python train.py --model="segmentation model" --crop_scale_min=0.7 --decoder_blocks_per_level=3 --decoder_attention=false --lr=0.0026 --beta1=0.95 --eps=1e-08 --one_sided=false --batch_size=64 --lr_schedule="linear"
Rows from block 6 of the decoder, named by matrix and row number. Rows with one number belong to one channel. Each number is 128 + 32 x the weight over its row's rms, rounded and kept within 0 to 255. All counts start at 0. Numbers have three digits each. After the name is the row's rms in percent of the matrix's.
# convs0: first 3x3 conv (decoder.decb.1.1.convs.0.weight, 128x128x3x3, standardized in use), inputs 45-53, a 3x3 kernel for each
# convs1: second 3x3 conv (decoder.decb.1.1.convs.1.weight, 128x128x3x3, standardized in use, transposed), outputs 45-53, a 3x3 kernel for each
convs0.9 107:179142104117112150113110183149079092089114143122171195187131123144076114110114167142123127114144165142156063145221121131129152119090166137081179128117122155096120079130078117151105138147184143100100160112106158116142095166154110105149118126090
convs0.10 069:154149141144124133111141133155147141120130133081134147187211156151146130189143111152216187176172208134128154103109166081131175095114176106129222059114131132143091112079117152065085126071102151089085147167160174238173118200192158123134171175156
convs0.11 108:145124117164110064157100156039082176173121088137139133134155094130136111117095123113110101135137160135152077096149103125146117107147176189188146076110104115131164167146143170110077089119132137117121175151106107107085138166101104102098113153103
convs0.12 096:125146170170158136110147145106167135105149124117107133130107086119103089124109122149185123151095145152070183105152175174124131083217177144103115113133145101138148132152115109111167155121100128166144150175077172117186115188170119101111096112113
convs0.13 071:144108115110159096151118121114107102152118137070130110119131166139158202136151148172115162175216151219225156133122142129129172110106129111110114176123098131094179100159121135154139156202125136137125139168157117134109105123087123119159126122157
convs0.14 097:145131157109135110119134125142111201059137143098143146082149178127070083132106068143133144059142120115171121196131093132101125153112154127100119159135081158122096159096128091131118152136136153158167160113130133109078106117166163151087136170136
convs0.15 057:167160165139164139128148143163143125134108106124073104117113092113142117112100136140092110118108118138153114129152191155176158161139129161149117137167154150208176152171166133136100088080041135102086176138086099131142120088141074092096051018050
convs0.16 093:137102166094171146128171132132090103075100083134157117136164166102109150154171156180141103045113094121130150087114159049087121199139164162141133087167114100124097066203136167155136151139148095080103120127145130130212140098087095104100133157159
convs0.17 088:149151146099179150124120109124078141068090063100059078108102090141128058136143082079157155182180126114107154105094166111113162160095127136068143132119151132140110197166180129187186098085088129164170119108092109080083142104146121117119101112114
convs0.18 097:145131115165127151101144121181073160158083080103075204169154127174127195149101126158139122119120136105097109088133143166153154137124160162105150090131136200094183104168151165119154179146158140102131144138179153102106091122129101161116148123097
convs0.19 106:114129109121126142147135171137144189136111190067114177118099070143125167093100170104148161165096119146152106084135119116076151141130117164160036138108059090157148124158064088112106101147130104118157149112162123116142173155132088154129154112109
convs0.20 094:147127186133113149134087130178081115186100078179162087152119111170138076185142126127189096103141151121116095150114162164137138222082172186097156104150127148128138118157175118105194104106135112138176153148181107105153125167112097108095090108140
convs0.21 092:128094106164098067123130073137074066125150141146176164138134118131111145179091116127148092137132104131148117169082101199108111164113140151131115146085129150116083154110123083152136149129148088110126102129093105098119096123184074155145169089139
convs0.22 061:162168133144170116122110122109127124165105126066085111141139125107099100123098080175107135156122116123145098127144176148126130109154159127062086105070095194123141128107112161081088099114052193073094150150062141114095069071151063060090091094117
convs0.23 047:123086131144072079135121071161088166109069081155114108106097137147090112114089127146174104142133123163164124176178140155161139231184199160143125142093167154170161197186115146154154127152153159154144129089144158159141124086115105116098120100086
convs0.24 108:128187116167104135175180126146144155090127150137116142095154140167126072097140097143166093114161108130140143122109129081100158093156142060083104142105089117172082106077181124149165159140108149100136171158117150119108192181080106135099096099179
convs0.25 097:102137109090163142130120161060161154100098132106110165168147100123068128144105149104168096183120107125114167047189140094158150115132164174112075133118084139105119178093039143168095209055087100135086117173120164182116113113203085100149165132123
convs0.26 068:075100137127170156106111152174119123086114060167132140130112141175117131123132155142144092135123135150120125152090174121150107151126167131117165180088186163166126208149208133163157155173143081111131153092172161193164172157149085119104141119166
convs0.27 106:218124124163135167126135065047086129118102101125071148131135143176099049104144136108079101112138154170180085175110149179098140153080164089131148167125103213093076106129156114168113137142072182102156088094154124158105126090173085086123105088123
convs0.28 093:104097151118053135137117140164120138147161094086008119123072049144097129138079098131148095101060101070109143119113192194149167095099062047081081091072103080123139116150142171110108202128104137093137155106075122130146117113146147132111127106136
convs0.29 104:162137132142108097098105121161133049167127094141187156148068075146134131176161134100122201098171159133150150176132166139133139152165112145112132125068145134115120194103191188124105158149077130124109106117168134144099152120143060091128123091144
convs0.30 096:109128154112100135117145109138159114191170131229162113133105125183150079134139149130129138110094086096104127101084157115128148177158133085134112105119168178136115147079181125133115180152047208164189170097070096128147112136133155099102123120123
convs0.31 107:143144118107107113107134145103115139202174151188104145143130092134142134140132156145102100123121081138109124104175149134204112185084156124128191123115113146174110169066132175130151150104100135124140138163110180162133142093131135050136122138091
convs0.32 097:114117096124098123166143129132141086126147094055092174109110076112109093120206177213156100141097140125111117075131126151151127141106129166108076150109143229166135122130125102123157104148131123121155160120123104165167166142141113148149144104106
convs0.33 084:108163129142137145196126103124071118147120115139136128173127170168087093154157075122146152154222226107139099136130163147152091114135131157125104167114124128110128144173181095097119078132093178161168135148154140162137065074106151097144137162138
convs0.34 049:114130097145159151143148131142097094136103045132089102118124106118141104155141144151167148124155117042070047142125109119108097132072096158155119168202137164187113080057093055001103086058128140177160134163160149122136078072124109116133111155189
convs0.35 097:103141078177161127138165092144178190122095089113127114162086074145136134124091136128141134138100133189057132096090039106170125132140134096118130153169157125121094105129138118109078136171197152127108137142154072162171116143111099105165135135157
convs0.36 095:120151152121124126130140109209094064118122182144080130108115139152160144155114137135147169085141187087148108099100055138116086108109174101126128171144145093172115133129092148099091161109083114130141127157177132111137123134105147113118138137172
convs0.37 073:145123134149161162127127153174153131195125127125153125141172129140090138104135059116122170096145162133172136212172164160181170144202139062065134100112136106153124186093186152094089104094094159096093129097114140133156183101129151087139136130091
convs0.38 088:144104162168117133106156131196129113187129079144132130108145168122130159138177130111115107108097140114109127103171089162172179144159095093152125157086073118125169065123154119119136124114083131106163109152154128108100152124148193148131130110179
convs0.39 106:065120145107083128119082168134156098154167080143169112129147148145115134118082145148129149150138171132119137064186112060203155095169112109171131082171188098204148126104119136070146193069126144103106160087173112101138117164131099160130133125131
convs0.40 096:109139095146158112124101101029133151162060089174021162132128078158157108125119088169095123089140137059142109075120183136065126144131115147135130131123199212101113106120121143135122135115144123124153150164133130120148116148130105095107118069111
convs0.41 114:133156114151147126123123127193083141099121133149094073062179170157141100132126093154133144095141131109155121166115120125139142166144176138157156128143147140119100140117147105125140130151089114152122138127140143110126093094144128134155104134159
convs0.42 095:142123094139120122148117149103181178090126137132092102139168093103120111074089180076109170171155167165187106107116202098112072193155100219147062168207099152137152170106077074133155058128126103090119116077122137140180114129085084103129095104150
convs0.43 122:166154106132139076160138122042152157144151123125149151110164125143130040130140131138148099109092108133141107125175114143149187072125181141088133095108114125144127073099143104135183146138135114151089142110138168150140137165116053083093115103067
convs0.44 067:129148171094052132130108120095116105110144125131115140109084151102085090140141174104155171167149191129175120103154115098101105071096100133179177117188156113154166188112151149080072106130074117161124182137140083187154122117140132136156133138145
convs0.45 078:159130142133141138146165149126095137056106158073131139144148153174154089184137151054172154106149186182066130141100150187136156119161178105148115116156137186124095159159116150143099094165160117124097123109114128184171141151103124123136130100117
convs0.46 128:112129182128131143095155161160068112138124105151097103180088144146104147121162060139170181176163143078126121119158144103107138121162145054162200127206054159052133088087172112173084145099147167090127112138101123120096175135117132127144106109109
convs1.9 101:035125170091143143131133082083106169120103136190198130094108138179165095095116073164124126098072131157152121092140115092115105104085100142126110125133118086169100103150108148080144154110184114140061119135110135161091189130145098134185116138152
convs1.10 082:129081142121144115125073113130134119138135146137152114166111084128107125126133114174141107088106096140104146120139226079116164145132125158140160165089153115154151134149147175143131136177163118087121095089097132146117118144099074165119145076147
convs1.11 094:088162108218145106143156118113115116145131096117174181129132120166135120146137114152095168104097132160127130122118148109084125142156140133132162148161169085110051158161156178141092124083132177165164136072071105123082158087154140099143129096124
convs1.12 089:143116144134080126057067134189132117121097120054121107128124115172142131167161127100156099096146114153088071108081157133136122077096180143146133103145167144142083131152098101145109116131124145084098164092136089086101181156153134123105088116146
convs1.13 095:122119129115112127144092108119099137101116111110092104112094112089119154109149138092100143055050149132130112147129146165129156163137067099094118082085088151114117141153116122151142122148164110088085102081117078126102150128104121123131162112071
convs1.14 087:159161134123115127088127128091160152086122171068113112153119120134167131114157165151117133139098153088137120124088106103150096194153093138152181150102128105136126132134076187132159221155103161153139142133055110110048114096141164093129154129161
convs1.15 096:106097111106124111146177152097107131163148133180161113167149174102122114125103129116163141128192165145100129160149157158165132129133112131135144152138128144137137078115150137146152210201187152145103131132107092110116171105091093109162114109142
convs1.16 105:142092114114095184112116100149115133187149136146168128099078111116127167131128142068123146106111190166143099121140101140160127116156155142117126109096164161104123098129123126117111114102133029104125086112155158198179110100119149108173148138120
convs1.17 111:118105131101107125111117091169142157072089144064093132195125098156135136121109133076058098084109127105113156130143092128122138122185179089047062141115038147139145137131148057133152080098122157159144130155120133102103158155175139148158127133140
convs1.18 087:141123166144124145131157099084196102149162122128124064099147173115115157130140091174167191129146128102114167124161115114099081118156115061123159073187172115144114128107060136094102119112137150145107100067114139121113205151146147111137144106157
convs1.19 102:076083118129143110151137105118136194059134127049090120092139154068102122125132119110101127109118088100120161151135158085130134124107143119083197159127141180098054091099174162152185189114168105154151105142064101148178147184099109113161111112083
convs1.20 091:104155149141165107047146113195121081188169119152138094120122091178113084141155139135112125122108137125079181132143020139110095160190079077118124134136149057137090140157159056120134084046137082162149066081086089092132145142156171140152161103120
convs1.21 097:209099137196169090151175123102080114116096136158145117145148119144120101174135131176131131156087134151122071086121085132126106170138100128093112128155069149100130108142112139081162138101127114135121151129133110169181120123106099114153118148179
convs1.22 077:140104102099127112112092165135083147116103125120115142128109112128106088131097112111157171141157146138126043150112161083088055107115078159108060156105090221203124117145133130102090135148158111132100149125098078124114221133159182124114030087115
convs1.23 082:098089126117111128133134089160162131142172152119153152116081091147120103143104158096167110115111087122116133106108173159121069131124150127196100100151141138061098129105105126087150116101137118097107141139110152088121148149117123097086137113108
convs1.24 101:123082109132138092138056106168117175113118125111126092141101128164113095130138157107107116117072160141118141118102180123155139121112121123068110142141093159171152124120038085070107097197193130119084134138070140156109078185148108088185157044057
convs1.25 095:116138153108107173145152185104132163142129172065108184126155123169175137159134113044122112134118078132077145121124128136099178154111172084064121156122124160165078201189065124082090188169076124057133120070130147125137114159090096184158035176145
convs1.26 081:154094151108122118140149091115153112094130132063141096124178115173150203142154134201122119128211108185119124089096176116110115110111136128106188137193118108158119120197095125154070127060044116128124129147142132165181133103102103131174139078083
convs1.27 089:240127162114096099091120066111171109146151135134187185119114139163139094163139107116111121096077162156145140131190088124134074139144112175122032185090070156092144162103124165072128096082142122084140155136176119150081167163157136141194077144118
convs1.28 091:131157135160175148110170152149195172162101116126132092157157138113114125187159110104150175123141102135099103180183161070098066114107096130093100123145193185152165171114055141131083123092115108116097164132107110228131115135154154115106110112164
convs1.29 095:138132184155174120145156108116071096168163084176136101101100103135116075173157129132097098071121140090139144110088134107131128120100101126141101133166130123136092149109117154131079054146107159111128108109161156111111126182117138164188126087079
convs1.30 089:177136135135131177115084140124087058132111066162157114098118109145089085143144155121147178186157135147127131139119059107098131130123148155161041109117132096102170193122089130133139070198117137121132163151095041047020126120146135134108050097155
convs1.31 109:150137166174134134156102106169148096148122088116131206118102133117106115139139134148147141143151165152136098076208100108094131106124169104118132107097136074142125171144092111115086113145081121109132138072127097116105174139123120201127103149102
convs1.32 092:126099088160134129191144130090116161125080122138114117082075102156131125151151105102155093063167092161094087086133100151114149097111174095103098108123149164111166145127116101126169085148153078127125094114080094150142138158104177140143155147058
convs1.33 087:168111101146110096154109107118129123160187125183160111149097090193175065092129095164142115097097110129139133110144132106135058103128105122147107113164098136137132144080167096140192122117101126126161130095174126076143107084088144174122132173167
convs1.34 079:124110097152098117196105145093068145116138127130132130108085075107102101207128138080122102133089123088124143068128070164121085105142153154133120139151096139125146120090125126165132066110129136120188147085133170074107157170116146119144127111078
convs1.35 096:159100128147100060169139172130092138152115118123100096130131127097121113213192153175179088120120085107126130124088142186110189180193156146156127141138125139186096074069127166112154148096100099090155094107187169109123097093115098168151177138120
convs1.36 098:142120138169099146140108140124155162086158107159155108088120078114119107122116120144079155067114132081129167098113132146157074183143133084101130143099094174091130145165142142154098183116169127134129064070153110109161100108111147106121153178105
convs1.37 084:066136120149105125183126084157147167135119112159150087166111097094140078105107102147100111159137119103126144163113159158113146179150068110127166148161146138161166126140141155177120105203072118152120142109141156173136153194099143157132141144096
convs1.38 107:109059108123134088111145102105090112136086076135117079135067100097103116068139103155142124108156120132133142152119094117143106159107124160108112195167096148101119144163187149124128073141147163134107105090117097187159083147183114094050104114075
convs1.39 103:134101106125114138117104163143097116182122123156107143105143144098142155071138189115171158113190186099103183119163179123150162153217122105181134074230161072204162101148132121151160146166160139118138131120147108118152094122081098103080083111171
convs1.40 099:152147095145112110122100147123210074110146085110115167168132093126112092134138129123169204153136155151156123171121120114150137090117163121154098102087110133120124117102118106112138132068095133147106118067098106170095153195090183156145108110098
convs1.41 106:126175160126122108135114098206172098115148138119174090147127133151137100138120143160091167110108138147104095075105062172083078177177081117134131129160156154121096180140111181111131140147163144151119133128095138129119130118127113084135106147198
convs1.42 095:132154105153123127182132126135148155105111197076072148136187175159156145150097147115093076099143127097143136201149070158140132041147127127120086138065075198100080099119204085130148122149076066108205121175150185168151151154137147140111188144164
convs1.43 111:131107079147099127149087081114166211108086086102121184136098113181080083127150148177121081174151159161112134106124160084100123135084154124086120171086159114167127120107135045121136127186192136135132129098116172094142166153155097126204105049097
convs1.44 092:099130125143154135050112124106072133129131120150110146126139129140154094069153149162150157134127072128135105102092191125101116162159075129155150113093162128118221151080123151125117108183128138122145119104099119099151174142152070100110126169102
convs1.45 083:105087165072123110105124036093127154113174178134140112119111074112084108123137124125163123116142157128120149097122087062135118114190151129099079129115129167142124096105128163110082180094092112122143168126110170092142164166123104144104118143145
convs1.46 119:085120191097140158072131140169178113138108078147185102143117139130143113111122102145089140070093120078114121112119095127146118130127150176131099158030096100153221084152097156088106034126190179127132147128176095164073127164114109091090135106073