config.toml
dataset = "aerial photos of the United States (SatlasPretrain)"
train_examples = 203450
encoder_weight_standardization = false
decoder_norm = "groupnorm"
decoder_attention = false
init = "torch_default"
shampoo_beta = 0.99
precondition_frequency = 10
epochs = 2.3
final_lr_fraction = 0.1
warmup_steps = 140
adamw_weight_decay_other_params = 0.01
Rows from block 0 of the decoder of a small segmentation model, named by matrix and row number. Rows with one number belong to one channel. Each number is 128 + 32 x the weight over its row's rms, rounded and kept within 0 to 255. All counts start at 0.
After each channel's rows are labels from the 100 images, of 14976, where the channel reaches its highest value: "peak at" is the part of the image that holds the peak; "lies over" is the class under the peak. Only what is clearly more common there than usual is listed. The data: aerial photos of the United States (SatlasPretrain). In brackets: how many of the 100.
# convs0: first 3x3 conv (decoder.mid.0.convs.0.weight, 256x256x3x3, standardized in use, each kernel summed), inputs 172-255
# convs1: second 3x3 conv (decoder.mid.0.convs.1.weight, 256x256x3x3, standardized in use, transposed, each kernel summed), outputs 172-255

convs0.124 [106 144  94 145 133 150  89 106 162 110 141 178 125 175 164  88  91 125  88 137 112 148 108  87 104 125  88 130 102 144 161 188  80 147 153 182 121 141  93 181 177 110 110 145 159  83 120 130 117 183 162 107 123 124 120 157 124 159 120 133 135 142 177  87 179 141  65 126 158 116 146 130 172 133 155  90 199 129 161 120 104 128 116 164]
convs1.124 [153 185 127 141 130 146 141 110 126 119 137  64 118 160 140 109 106 155  82 175 108  34 173 104 162 151 135 149 184 161 158 100 127  75 121 138 121 175 105 132 150 145 202  90 125 123 109 153 127 121 137 155  87  90 148 109 124 127 112 116 149 143 121 153 103 132  68 106 115 135 138 155 104 124 161 136 121 155  98 127  84 148  79  78]
peak at: top left (45)
lies over: crop field (45)

convs0.184 [127 147  64 138 173 110 142  99 151 133 132 135  88 131 132 198 145 124 108 148  87 150 103  75 126 164 122 120 135 128 135 130  99  70  87 127 102 136 151 144 116 101  88 155  94 192 211 129 119 122 149 118 150 127 113 117 180  77 159 181 152  66 134  95 167 172 121 117 109 109 104  82 106 135 105 150 182 162  81 156 170 110 153 121]
convs1.184 [125  66 163 178 166 183 143 114 106 135 126 138 152  98  92 173 117  63 103 178 204 128 136 135 168 114 163  95  77 133 112  98  87 150  87  93 139  82 140  66 137 129 120 164 180 100 109 101  81 110 116 141 123 157 160 134 113 101 134  77 113 125 141 108  85 158 122 168 154 111 115 129 122  76 142 161 133 137 124 128 133 137 137 164]
peak at: bottom centre (60)
lies over: crop field (57)

convs0.208 [ 94  87  78 125 143 100  97 116  99  78 114 103 100 131 149 105  55 160 129  85 117 157 154 111 174 157 133 120 119 118 163 166 132  75 114 121 137 123 177 132 138 121 135 129  98 137 107 158 139 134  82 146 131 182 177 168 141  87  86 151 118 144 126 107 101 132 135 151 178 144 180  90 130 120 124  92 116 143  63 119 134 158 132 127]
convs1.208 [143  92  62  69  90 134 161 117  74 145 132 193 138 121 120 134 124  91 129 121  92 136 181 157 107 133 137 137 108 108 174  60 103 153 142 141  70  99 127  88  87  76  86 125 106 120 131 120 111 143 173 108 195 118 111 108 155 151  96 123 165 102 100 107 102  56 112 158 116 108 122 165 162 121 162 113 170 117 199 151 133 151 140 177]
peak at: centre (34)
lies over: park (46)

convs0.90 [114 116  57 107 101 134 123 153 143 137 129 123 171  84 173 125 109 136 164 168  99 163 124 148 103 131  81  90  73 179 163 121 104 135 129 103 160 117 123 132 125 138 159 163 157 150 104 158 141 146 129 133  96 200 139 171 159 147 159 194 133 126  90 164  88  92 127 130 183 100 148 103 128 136  83 123 109 196  99 126 162 142 139 114]
convs1.90 [116  64 101 113 145 106  48  73 123 128 102 124  77 150 166 124 144  97 174 167 144 162 167 139 130  89 114 110 129 142 157 135 155 107 153 132 189  82 134 109 164 118 112  85 224  90  95 130 130  79 118 160 118  45 100 120 133 142 111 131 184 114 149  53 160 134 157  79 100 152  74 156 160  90 108 110 128 107  99 151 133 111 150 131]
peak at: middle right (29)
lies over: building (52)

convs0.180 [ 98 131 142  58 128 142 116 116 120 124 131 166 175  97 102 169 186  86  79 169 142 139 115 194 113 166 125  77 170 112 195 127 150 152 137 130 168 140 147 125  80 121  55 130  31 143 171 115  75 128  88  83 113 129  91 158  94 145 126 175 168 123  96 112  94 124 160 152 154 152  89 138 159 131 134 151 134 152 126 118 117 128 105 175]
convs1.180 [103 113 101 165 135 113 128 140 110 169 126 140 118 183 142 114 112 152 133 129 170 150 136  96 109 104 110 121  48 126 172 160 147 154 108 138 119 136 121 169 112  71 114 145 109 116 127  67 129 132 158 113 164 115 112 120 147 144 160 166 162  72 126 135 166 164 107  72 199 147 183 127 119 185 130 206 119 134 113 111 147 151 137 182]
peak at: bottom centre (67)
lies over: crop field (64)

convs0.50 [144 106 174 107 177 104 126 149  90  76 130  82 140 122 128 138 159 125  79 167 171 141 119 168 106 126  90 132 123 120 133 138 181 155 148 115 148 144  73 129 198 111 100 161 148 155 104 123 111 106  68 158 159 161 188 105 104 112 123 193 160 165 102 127 148 152 113 144  82 142 159 130 201 119 129 107 104 118 171 106 130 137  51  70]
convs1.50 [ 91 118 149 139  19  83  82 110 111 122 118 112 145 145 125 165 160 133 121 113  68 137 126 168 145 176  82  96 133 113 183 105 103  97  65 148  61 139 106  72 130 114 109 144 103 117 134 107 120 130 133  98 150 145  81 130 142 105  61 149  64  98 127 121 141  65 159  82  76 158 118 153 136 107 144 117  96 226 126 117 137 116 138 125]
peak at: middle left (27)
lies over: building (36)

convs0.163 [ 79 136 180 176 110 109 112 124 141 137 153 104 124  86 140 117  85 134 166 144 116 108  91  46 155  87 136 113 133 114  98 136  71 129 110  91  51 135 101  58 129 107 105 123  91 136  82 129  85 134  78 105 139 148 142 131 105 117 161 166 152 155 119  72  97 204 159  82 169 156 126 126 107 153  90 108 123 149  57 122 103 157 151 109]
convs1.163 [137  91 143 157 133 114 177  93 123 203 154 110 180 158 151 106 144 153  65 131 111 172 168 124  86 168  77 174 104  72 183 116 160 118 133 147 171 145 142 138 122 147 123 123 151  88 119 109 133  96 162  93  88 121 113 133 143 169 127 162  69  89 177  92  97 122 125  84 126 110 135 181 206  95 120 133  93  95 165 177  74 104  46  91]
peak at: centre (37)
lies over: building (58)

convs0.241 [120  75 105 126 159 154 205 147 116  94 143 143 164 164 128  65 101 167  98 101 142 213 101 146 130 144 138 104 198 142 161 133 144 166  97  81 131 121 136 146 130 160 162 131 168  63 105 135 185 146 155  92 132 131 167 163 114  76  83  74  95 109 116 192 156 148 108 157  83 132  63 112 169 134  93  78 101 124  96 124 144  87 124 105]
convs1.241 [ 94 133 125 126  80 130 196 155 127  92 130 146 143  61 112 139 117 153 156 109 123 103 144 166  88 177 119 117 113 116 119 117 115 152 123 165 142 124 129 125 154 137  92 156 131 176 113 157 160 113  92  92 129 156 107  87 177 128 117 188 130 114 134 174 116 113 170 124  98 151 126 112 160 128 131 160 153 111 121 149  98 184 142  95]
peak at: top left (39)
lies over: crop field (28)

convs0.53 [150 148 147 111 105  95 147 199 153 159 141 117 145 163  77 120 118 127  84 101  86 135 108 181 147 162 115 158 150 103 131 146 105  87 117 140 151 134 130 112 127 125 142  58 100 155  49 140 120 117  86 129 150 125 130 126 109 127 141 108 121 152 110 110 177 106  87  87 115  50 115 174 105  95 101 145 187 174 208 128 113  65 147 101]
convs1.53 [132 119 117  99 124  84 174 137 124 124 121 104 150 128 152 171  95 132 150 188 200 154 160 122 121 147 139 129 172 136  75 106 103 114 112 169 196  84 141 120 136 146 141 152 147  97 102 108  62  92 174 151 101 127  85 175 130 143 101 115 186 180 150 117 144 130 120 217 155 137 132 126 108 134 170 162 106 127  55 132 130 127 169 128]
peak at: centre (43)
lies over: crop field (26)

convs0.77 [139 120 104 152 109 132 135 161 180  86 148 151 150 125 135 135 145 167 148 124 159 139 132 132 151 163  98 118 166  95 132 139 131  76 129 109 134 170 115 148 122 184 123 152 118 140 144 131 164  14  64 145  64 135 156 134 151 160 106 155 134 162 166 148 140 178 141 126 123 169 142  57 146 221 149 140 166 122  67  41 159 164 136 154]
convs1.77 [125  56 138 168 113 112 135 114  97 196  67 165 154 194 104 107 132 155 141  95 107 163 112 147 161 163 125 119 169 207 122 128 145 187 148 113 125 122 150 194 176 136 119 147  27 153 120 178 100  88  94 221 130 120 161 139 194 153 163  95 129 109 153 133 127 175  75 141 155 125 126  87 154 163 101 120  76  97 129 129 166 111 129 122]
peak at: top right (35); top centre (34)
lies over: building (29)

convs0.46 [132 139 203 135 127 138 159 158 131 133 212 121 118 126 172  76 142 123 157 130  96 126 143 219 111  89 165 114 140  67 210 132 145 172  67  80 106 162 111  95  72 108 147 128 118 121 181 152 167 138 186 138 155 166 201 148 139 142 129 104 154  68 137  99 148 157 142  99 194  83 115 131 188 121 139  64 120 116 132 172 124 134 142  95]
convs1.46 [133 134 130  93  82 114  70 125 117 172  99 168 150 125 107 110 124 119 109 155 129  61 103  70 154 196 116 128 134 148 115 148 139 143 187 150 128 109 149 240 101 101 111 144 132 134 137 155 114 159 118 144 124 161 191 131 117 128 152 124 122 145  80 136 158 128 117  88 107 161  84  92 141 172 137 115 159 148 167 118 156  98 144 141]
peak at: centre (29)
lies over: building (38)

convs0.43 [134 120  88 147 136 123  79 136 146 144 115 187 133 194  85  99 156 137 147 154 131  98 120  82 144  86 141 110 170  45 133  77 124  85 144 133 108 185  73 137  87 108 174 149 187 105 135 130  90 118 117  93 121 137 176 143 177 114 153 119 126 157 190 120 128 191 152 118 169 126  53 127  99 126 105 147 175 114 189 202 141 182 134 167]
convs1.43 [144  92 155 147 134  89  73 135 114 139 135 123  90 106 167 131 123  89 161 186 100 140 121 136 168 130 143 106 113 130 109 122 130 135 122 103 107  99 149 143  69 140  99 119 145  82 120 141 124  75  78 135 132 148  72 144 129 146 136 151 103  79 157 144  84 111 131 142 135 148 133 130 143  81  98  72 123 184  89  85 157 114 165 132]
peak at: centre (50); middle left (28)
lies over: crop field (72)

convs0.204 [ 73 121 206 114 110 162 164 123  60 173 174 110 155 158 144  95 123  79  78 139 142  82 126 162 157 181 127 167 106 123  85 139 134 188 106 123 131 146 178  95 166 125 132 128 127 180 132  63 215 115 111  76 144 109  89  75 128 132  92 114 142 139 130 157 168 165  93 127 154 123  91  71 137 107 149 146 148 124 119  96 125 101 128 125]
convs1.204 [116  91 130 146 113 111  98 120 114  75 137 125  79 137 100  91 149 130 139 197  42 105 112 130  96 150 140  94 213  54 105 170 120  87 119 154 157 118 136 160 124 103 146 125 136  87 135 140  93 180 144 144 115 112 129 123 119 156 126 127 112 124 158  86 162 158 182 122 140 148 158 178  74 145 185 118  74 105 113  80 113 169 135  63]
peak at: centre (31)
lies over: building (33)

convs0.170 [179 119 111 129 160 162 114  86 148 115  94 151 147 123  87  95 109  84 123 105 129 145 147  94 164 145 152 146 144  69  97 109 131  68 121 116 116 126 125 158  72 181 131 102  87 156 130 108  76 102 186 143 127  89 109 148 159 125  97 117 151  90  69 110 159 118 113 120  76  97 104 111 173 159  47 107  97 118 160 136 142 134 193 134]
convs1.170 [ 90 143 136 100 109  82 163 133 153 125 149 111 106 122 186 126 107 142  96 136 146 106 133  77 100 104  88  76 169  96  98 147 158 141 101 138 133 149 170 133 155 120  77 178  57  97 104 159  99 150 132 192  92 169  82 174 120  98 169  81 107 185 130 135 136  93 129 162 141 102 192 109 119  96 119  96 170  94 118 101 133 186 124 104]
peak at: bottom centre (48)
lies over: crop field (53)

convs0.150 [175 133 140  82  97 151  80 172 136 163 146 158 123 185 140 147  98 148 142 154 113 126 126 155  93 152 149 161 132 118 129  44 128 145 131 134 137 123  92 171 116 177 112 146 100 109 133 135 181 120 176  94 174 142 132 180 143 126 134 125 117  73 175 164 123  84 225  92 142 187 128 142  98  69 145 214 121 130  95  74 112 137 122 143]
convs1.150 [134 120 115  49 144  88 144 149 132  73 113 168 121  19 141 127 105 156 130 116 150 165 109 122 142  49 162  83 108 115 117  94 164 166  92 107 125 132 145 107 126 142 163 120 139 197 122 144 104 104 136 107 135 143  91 145  60 122 164 169 155 155 124 143 208 129 181 179  89 112 126 198 143  65 133 127 157 126 171 154  45 137 167  86]
peak at: top centre (27)
lies over: crop field (25)

convs0.171 [151 145  91 126 153  87 171  97 143 179 130 116 121 146  81 100 108 129 150 146 157  58 144 118 201 112 112 120 106  88 107 187 110 120 136  59 103 153 112 152 124 176  59 129 152  88 129  80  92 114 116 121 168 144 143 111 163 106  85 148 181 158 157 146 112 183 161 164 106 116 155 108 174  90 134  72 128 153 159 141 137 112 161 158]
convs1.171 [120  97 112 131 143 122 136 193 122 157  81  97 159 158 111 161 165 130 103 168 108 143 105  82 163 119 127 168 175  31 127 149 104 199  68 196  80 137 127 149 111 151 182 112 129 219 110 139 115 107 138 173 142 125 142 176 152 122 183  95 101 102 145 135 104 119 109 111 148 171  95  88 104 143 188 130 134 152 124 139 101 162  38 137]
peak at: middle left (32)
lies over: crop field (27)

convs0.37 [ 81  81 146 133 124 130 124 153 139 121 127 153 150 128 128 124 119 113 182 135 173  97 104 191 152 162 166 110  93  63 123 145 157 101 174  91 139 150 120  96 128 124 124  89 146 153 148 144 108 124 166 166 171 140 135 169  94 150  61 173 175 191 192 110 141 112 109 136 131  95 174 139 137 125 172 108 135 172 139 146 126 111 110 192]
convs1.37 [142 109 109 138 104 129 191 127 139 107 143 152 156  88 130 118 197 112 125  67 174 144  92  80 195 151  95 133 154 122 125 123 116 115 145 129 113 119 160  74 153 176 122 173  50 173  81 189 128  70 115 121  54 137 137 167 125 141 129 138 136 130 168 126 138  91  68 105 155 162 112 157 148 148 106 126 180 140  85 124 161 138  85 167]
peak at: middle left (31); top left (29)
lies over: crop field (38)

convs0.187 [174 124 112 100 115 118 151 123  96 132 122 112  54 155 108 109  99 156 114 145  77 161 111 138 164 130 131 106 140 113 106 132  75 111 135 148 127 129 155 133 155 122 148 169 102 156 133 109 204 177 107 106 169 107 117 134 141  96 121 148  85 166  78 148  84  87 144 142 108 168 194 109 175 102 123 123  97 180 170 146 179 163 125 147]
convs1.187 [113 162 120 124 185  52 123 109 118 125 141 163 140 118 190 105 136 127 142 124 128  85 113  66 142 100  62 187 118  92 103 117 110 121 104 126 165 142 128 172  93 184 109 154 162 120 126 139 130 149 100  98 167 188 146 126 135 124 194 173 131 137  87  93 164 137 144 174 135 137 109 131 149 186 134 177 195 171  90 135 130  83 154 166]
peak at: top centre (33)
lies over: crop field (26)

convs0.10 [120  90  68 137 125 167 127 120 121 105 154 114 103 112 149 108  78 140 140 189  98 187 134  94 117  92  73 123 154 105 125 109  87  91  88 164 139  81 132 112  82 116 109 189  94  81  85 161 119 144 125 111 130 117 142 107 143 107  84 222  72  85 194  85  68 111 121 147 116 121 115 131 131  84 108 171 140 120  44 139 136 106 148 136]
convs1.10 [ 95 126 125 172 124 136 129 121 107  95 134 103 130 208 106 100 164 155 133  70 142 130  95 149 162  53 173 119 136 185 121 110 186 152 113 156 124 145 115  48 134  95 222 131 101  77 184 121 122 149 119 114 139  51 119 152  93 155 133 167 147  80 128 139 212  99 107 165 129 101 100 163  60 140 127 173 128 149 199 141 189 137 160 152]
peak at: middle right (34)
lies over: crop field (36)